From a checkpoint of a small CTC audio transcriber.
Model: 2.62M parameters, waveform 16khz input, arch mobilenet_v2, activation relu, depths [6, 6, 6].
Rows from block 5, named by matrix and row number. Each number is 500 + 50 x the weight over its row's rms, rounded and kept within 0 to 999. All counts start at 0. Numbers have three digits each.
# convs2: project pointwise conv (model.blocks.5.convs.2.weight, 128x512x1), inputs 260-311
convs2.3:549452524477486494532534529576499520470487467487431420523530546460521568412444477541349454515479556520516492545451632471477548544481407491500472549640613518
convs2.4:525518476473490502534498530484498519503558452533515415509499407507505548451552460518429545626450543508572467495479579452491512483392495535488508533436506484
convs2.5:493518434503482534487470453431539508543580539472441482416605545485474512471515512526533584587483432568392461554381455546422430475484563497498457510468549475
convs2.6:459589523384426489570445393455532525508588560523481426543435439500489438494405498511485482480492475475414501458504480497535507517574544483502495579487464373
convs2.7:499568442546499460492504481434410537573506477476477526491520502555430478389579475601455439543580557487507454565411533522504517544521506539571488486364496531
convs2.8:550589522492505451437469437504428497488551550511596500518423548429481505620459439533527494576524476509453528446454551553542510469535534482504523518428471440
convs2.9:486514476437459456506486524531449478482504493427491555469457481470431444516597607562551503419608567494434478533486521581390466494555426552580511498468533517
convs2.10:521543554415523497543568482559376487523503593461582493503545422471456468481448479502553556473431454460368539392595572450549443509476566527462515486614509469
convs2.11:502522566459465555480467517461487546514532442535496438500528503467479458477578532469453419416541452426509485424491492427537494507507506588600473459530508523
convs2.12:522546437590450429494430480512399494571468474605461537534518602483571522490550455543484550491439509467502555513483439505379542521536617489487566459562391529
convs2.13:512484530550457498473429543457448515500596452514488541501438607457486569534432487569498504581433454493516489481458594581465461503434417501559544477475510507
convs2.14:517528395519406491468482499457542478444469544534516339484422484508432513462456501470414406400498516513491520537401450585506472521562529517494427577579487539
convs2.15:513515436431477533478504542475502405513500553533533460470542472577485553421522463471489550484444617546529526397494615443447480435525569539567473459559536462
convs2.16:422485526562564465456433492490482530587509545503510445568465554519473445531527510521530425495399452504533542466494475511502452494528498483521448493468536481
convs2.17:512465505488476455530596563600481574478525492518447511421455453491482459581456450530540525509590536484560523431467540584528557543432400483476604535592437520
convs2.18:524461476483499535457508528579503494481514382350466532558509502524489515518531496501552438476563484403512460422466470496605474455500561486588570426564559465
convs2.19:518469486564468542490517561537527571425456422547418553514430526480561517511500491446577405446531463476528435513490563505478501558458615615451494524509455502
convs2.20:470508576491436453397546464533508525529442493474488493472506602508558499513531542459416482491584516403446435482481462539592488513587515510581433504479540510
convs2.21:412507541490476531541564462534480469506422463503522531549552460545483449513492472593485546483548575466530546525489431559409445480556447490508428532530446542
convs2.22:446502491564447462480497601489490561375451540571484458477497499497468592448570497506484470501559478493515534494534444450473457573641380503501458412465518503
convs2.23:571553510451475484539467470465507496542494496417529505491484554477486456403506436491533450481455385535536609469520452519536467459431487471504460484500522608
convs2.24:587448543501545497485573500536477554565600430497524559502544491462563509521574471521556470544545461486466451524415508514497464554540473572527483505553498510
convs2.25:324513532540473501401528456510549612578500459564491503483527429418475588460465551605493495550453487447455500474449537526481474441562607451394453555433426545
convs2.26:554540522525452438504586540528594517539540465424494457548466498511471426565565509329569505486500482540492480515459524484535496488554447394460496526428544516
convs2.27:476443460445505457481536491453424533566559501472521479617593475472441488424441498485461472492422502482480541476536528515529500496566452523596590432471454443
convs2.28:553508495550452469474438521524517546580566471510414501582488456451445521484536510476559497592530525507524545504453525561474506529524495506487550530504488624
convs2.29:557418535534521442506547553448531491427593514512539522445561501528474491489520509585444464485552476464436450512514519582557480488469522549577480500455533495
convs2.30:462463433578550572528543427497457481516536468483499488446571541510492567458456522562541504523610478481531547527494505463575464503420539579504426574543516568
convs2.31:511410457561496501501513493476438555462565492558446510513494581495433471534611432539456438553523512441477570517549462497521510601540492487568623421551532511
convs2.32:513486441486494449460503580476468423478416498443490559457555446587511493480464542508458612485497500546477526475564476475460558498457533469524521524477514464
convs2.33:489531523508508422512593487499500499443570526453467482567529548560498453445554472396562570497548480504437508467452505522520503492494451433447528468434434594
convs2.34:502514521598507537561431506499382472527553447474451467435508516588464622501472453555519496543466503514444545522462627471442551553533457456525512487434589413
convs2.35:508524451504490439514553497536566531493389494570468515442559450413532520436483482546554539479570518490447554662520421435549461516486501583586520556456407527
convs2.36:555535611497408555497500449479393548553544503503325449456510574463542515518507520427566535532489457517586440458527448507621459581381500536528543452532476486
convs2.37:568492590497463414482600477515509546531535455447444548499514546481551527510453524476462458427489424550464588488494457501513537551549515558487458564531413469
convs2.38:505388467505499374465525480499444528513476543514517486494558541504437502449562574542477471508504502551509529530541590475492593448437506517533431505514413520
convs2.39:567506435450431551488495578547447436493544514428512513486452529430543490547558466444423468426427495483515593477466515521555472577491560513533501515435586510
convs2.40:415568434492469570429563455492470495536454545516485530431524496398477589526360521460493523524433480458410468528508518604467429488487493517461502438524490460
convs2.41:350507480412426512483501560459442502524473481534500554494430537459536609553446522552447562532577599514545571502436597546583492522510574487528528575512473597
convs2.42:416528507555577499504431429517532546513546484574542490528533561499475404610532493487486485368449471572497504510442502525523462473497331460461442509481457428
convs2.43:558575482510503420552515492591408504568602509430515452435421501518456500492466548447556443546538578473526498471438555496456541461452460471528567470520492499
convs2.44:562472448511460527430487440507467487484505481549497493462449494432475471437490525412507540519512645501502520513447550491476513519469447535547412480588436543
convs2.45:497510541469449472511456494577476502470387516545521497464468524503520496456551541546622499567451499448546558448522498603507494568460554492537402487394501468
convs2.46:426544555586453491455377545423431550544495522431599555462572496506530522437414495580541556590528472528490493500549506514502519517498525553478489483398516515
convs2.47:531484507466490413595512489539541474420549448501459579500558518626519610445506531431430501458413477547498474565491447505416557521493493556562473441431520562
convs2.48:511511444591593567494496491530447499542511539532392518435431525428551499493501446579483489472446452473434528489582463475435435547538554518466397536442496572
convs2.49:511543517426496499601534463563456493485502550510519503487546416459390485506450511513422474405498430526414472505496542481555472563493567523562532594553560471
convs2.50:507581536426380550498427489453538435487458476544568532444514407516471577543529516537412504539448469503551563428535589464525551424550514481556545502541587457
convs2.51:512452417457486393490488494456494497480452350539483460538428410484576544487468586514399483379409538494590526517445489484589526530564544428510552552563513447
convs2.52:355550614555574537468487488471459555446453532539565473521527577405461584529457598456382513544511480517504544543435448487455501472554425502475503493459425500
convs2.53:588529560549497505548446474478519536364442490431446510586577565528428538550542453440509476493521485403513438429461487547501459514470473443598619495573376564
convs2.54:523570445467540520479489523568593452441472542479459461448553529429523534478543469513467532532573508529476567572538561535498421541490533467437568424498591517
convs2.55:482485592477520497503445484593522435476422514393493445471472416404468489500517515485509554470532503518436477413459542516376535574516500489535475481541537569
convs2.56:486441536481483461479537487466554538514412466560514490651475504496529477427468485461525500622590548560447426507459595516491443532523455472449542448460537483
convs2.57:482542567483480519484472541577497501540552564490571525483549511479522500472462597461537586444542577608460486505438431427459538478505476418575474465593448550
convs2.58:428531546567528463542462518422527477555524448449529526445470512548531571561547496471522535476524478544511409419520486449406526485486562481560387526508511514
convs2.59:447448529546487490507507480464463542484530532457527482471530503487460529561465527481503500443491493487561513521553403542465485481468485480565399573549472547
convs2.60:593522495470383493458505496512420513519577507495534550460465418480415508528545503548566456552397492506502525494438488484392481532474553465417563481541485571
convs2.61:582535506547389487428484583481581499531535480398449487620411526449518552433477401475536466522448487516550496566465508513540488520461459563538526539397546483
convs2.62:499541471417525595499476521579536521577446581529535479526478455446498572427577502535500451557470542527488463495424437452516519437530568512471566456547509497
convs2.63:434527489424371453452531580450437531459494509435593439486518513491502554545478513557483513569552407500528486556564528532520512586494482570531475417520501538
convs2.64:569501538504452595564459516534507471388512572502538450513518486518508460517440496460528474481360435457516460450478592524626558495440488492516488592548555517
convs2.65:572605405540478412534506460518564444504479445474469499515459521512522514525483599595562511471444608515552481512513473529481512534429490454454439450495498468
convs2.66:432443496535494441547475562476493593489545513533550656537496451464546542496529451622574481411492378541473456468448450468515474565548469545489430504422462496
convs2.67:488515451444577484548491498540529572489562566527491496453522496453535474493502453505552482495513444509356499596369527549554527533576516519454524558422502427
convs2.68:513515527514540531462431509492539484387603457597474479589469455528468513531447497515491507539481507480470404530430445567446502454444383550554459504466517467
convs2.69:538495524491487502535489589501535387492475481518472574472474495521518473444533516515501505487553470477456414490468494462504539434500366476405470486523469497
convs2.70:438529508442483512591518424448487503526485498430586447412520514604551522580521526528526496537484510469427534468459516468446500472552514479537506520522538428
convs2.71:459494481439536505456535489434417361600489446502510615486501546463411488391535491447595536494519441542527505536513386560473514477522474504568459517488490482
convs2.72:566427442474474540572485552492512411504527557478489466495467467363557475524484508498478518476448505502498521498459490490459462545528492465496558467509454556
convs2.73:508495520383446466422547498534451496574400489486514458480458576426515569551442464449491559569568474477480447588472464536478474514461530475466522410492442478
convs2.74:497504498469538562487510548533509554430483493596509565599470446490436537510491527529531518454508526550487521539514480553459462531490488414584605511520584554
convs2.75:454557478489549499563476494450576549506492471509422515521452553447436509520457496511457489475454492499516591488560477490568483506552579508584567514482435488
convs2.76:449514405435477540478536489510450470551479568540500489531457509562429572476489440492479495405491555503506455472497471513504532607561414492480484466546476591
convs2.77:527484478429474565432579374439558451517486504604502540501482555438528502556464476473441421470490507492495539540434526443497425458434519581535505527497482412
convs2.78:550398560476495487529476445547478546493426451538469557570488583517618461493468478502481546457430431463476526532449503488446531476482473461579463516551531572
convs2.79:470456474485458471546435532500546441472483446595512528504504350527520546556536574575537507463484451583475407563412528549502585475529499530469421416573510563
convs2.80:569455503505420499553546527533539493518491456477532436496455531534493520510438539419526507583521565490537541494467500637525487502442478469501524530409540463
convs2.81:547513510462535422460498490540496450457433574473514477471496452450527536402596545431519529585573513555513509555528466489474469450545533520545528497494483553
convs2.82:438537567526454453497543578473446518428531544394436402542616551426567485462452510506488478533463478465512461572495390502499466358431461396612594506490509476
convs2.83:535578519421558496508443460487460477417565507485500507645496507552485578596508513435611476538471483491544493495558399550463539483474555424532492453633495531
convs2.84:587500527506483446576477457566433441488528383488519557582534522488511457536537473593488490440487530550602540504390421445438550494501556571455374489490577557
convs2.85:509477378411378523560461582505411509604470445451460568487474511473480481461473468606520505555527545535450558436556492491477513473436477450536539539470530412
convs2.86:442472582439419572471561582502531562542496544509526429577468534493431498549519509476482569522354376526563421456476515457440500471485597493468450532530520478
convs2.87:443527484500539413475565563549524448469510475518491498514463511545502559444491451549555430413454538516557504512575494499418491418519460480408558523504493410
convs2.88:514532480467472458454483470582524499478460426519445488502576481456535525545531409448479489549477428462478484549494554596511549526440472465584432537490548454
convs2.89:462409458425446511526495454399462470588449531608501513558476434496539457579541496478434477423445505437472510441538482520500489460479560463589548499419466568
convs2.90:485509543519452423519542553482567520566475504421513449490456395524413500557433485452513432457438534508570392505455462416486519500495460498534487476524472478
convs2.91:494469567523479523505491410525550516425525579541548493437438500427508398484450505477423525482512440547474504513439507445471535590470494510531424565422469552
convs2.92:517496535460494510536550584460468543443444531452493416500447491587561466468500450504515467523477431510567535561510501402468413521571502524451421504412572437
convs2.93:419409449540456486519531578430499532521476489530447535539529524435443549474566500612433508564473554510525404525552475506504558449502544562542303503551496541
convs2.94:463444408561471483468450471556493545456490443431490344533446453485515463472415501544497524423576389495428494423474444571579531427420491481509493387560513572
convs2.95:526486578518510535488529397447464526547450506564463581505525444502435465509499500460569466449489502500526587588494503524512540389489502496602466486541535555
convs2.96:640528448522525506549502482514483485496522468548606513560544416453402433553423480477417530492439568505412492615546478535428435527555496540526509539446444457
convs2.97:553501499533510533455523437592510555522500420503541524496542524529403498529472511525489513489556475486526422387529522559432578547434423518406471504455427481
convs2.98:517510491474573550520503565357394444521447513532551472542430501446482442527443498500519495567470514483531549532511513396528520563465433540448609511485504492
convs2.99:486511426519428447525565424497499476493445465582536508508538502378513518542541450411420456520474513509505447372494523582427561500525409436557534541427502486
convs2.100:490550408526518560485509465508500418456512463577556488574513533579572429458547592559540450556467498577493523454485588493357504550416577490509552544447465487
convs2.101:527473556467508526460496449466535477518509527542556526515624593500494500528422553548485534385470452479537393514485482477536505522410604514585497545440501534
convs2.102:507498523459518506435479458478488517511491526511529468526529512450443522551568519515503469549501584534490546513515602444501555487432553428566593540478547514
convs2.103:434486478513457496533506501489528564433585510563522462420400500493546443463551469525496510570547529545471471497482492521503494500485474526608423510474513580
convs2.104:514522484501480524461521484433389472559568552612502512422438471496547502472471540460510465486515510466546480437523552509507509468445476461589505536526439487
convs2.105:474423529489488504482609472529514519542529435498468492539407546495506508457542536447532554409476523468481494426610530523551559502595503492537484518522545584
convs2.106:446494472476431505452513529492508540486524456442521515465644381520487466529404484438524481520510556519527547552451513473528478420490459417534574414489429492
convs2.107:563469478467548528482473508496504500476441493513452537491546484413610470547478552506451492450502462462559418408497566586550486456641513588514407426494513517
convs2.108:476513418514450525534522454520568513436528556523481496534592506530412527504505479467440562453613539438492515494456580452483488527522448480623464409464500537
convs2.109:461468408512414472538511414443553508557465546484472571457424524477440411451515443561558480515512460521473641452463519504434461441544540458609533482442482467
convs2.110:424466525549421505563475463498508501439505481550497505596417491478478454625481416400474460546493502413488444469489459485528517525548545526475438526446464551
convs2.111:489497546579527571435595583496547526457521547417440481455444498499400416489448530529524535433474521531471492471498532424496457544498408475492614430516547477
convs2.112:491501459479439494572446526493464479553488611484447554442512552481486491553507619484514547514408592452609589473530390471458526524496476458438531522447552474
convs2.113:542505435555556560484494515572414582445436553495528431563530484440440562500572585484538442592519421475461432421451488491476521494525572516481531620458432483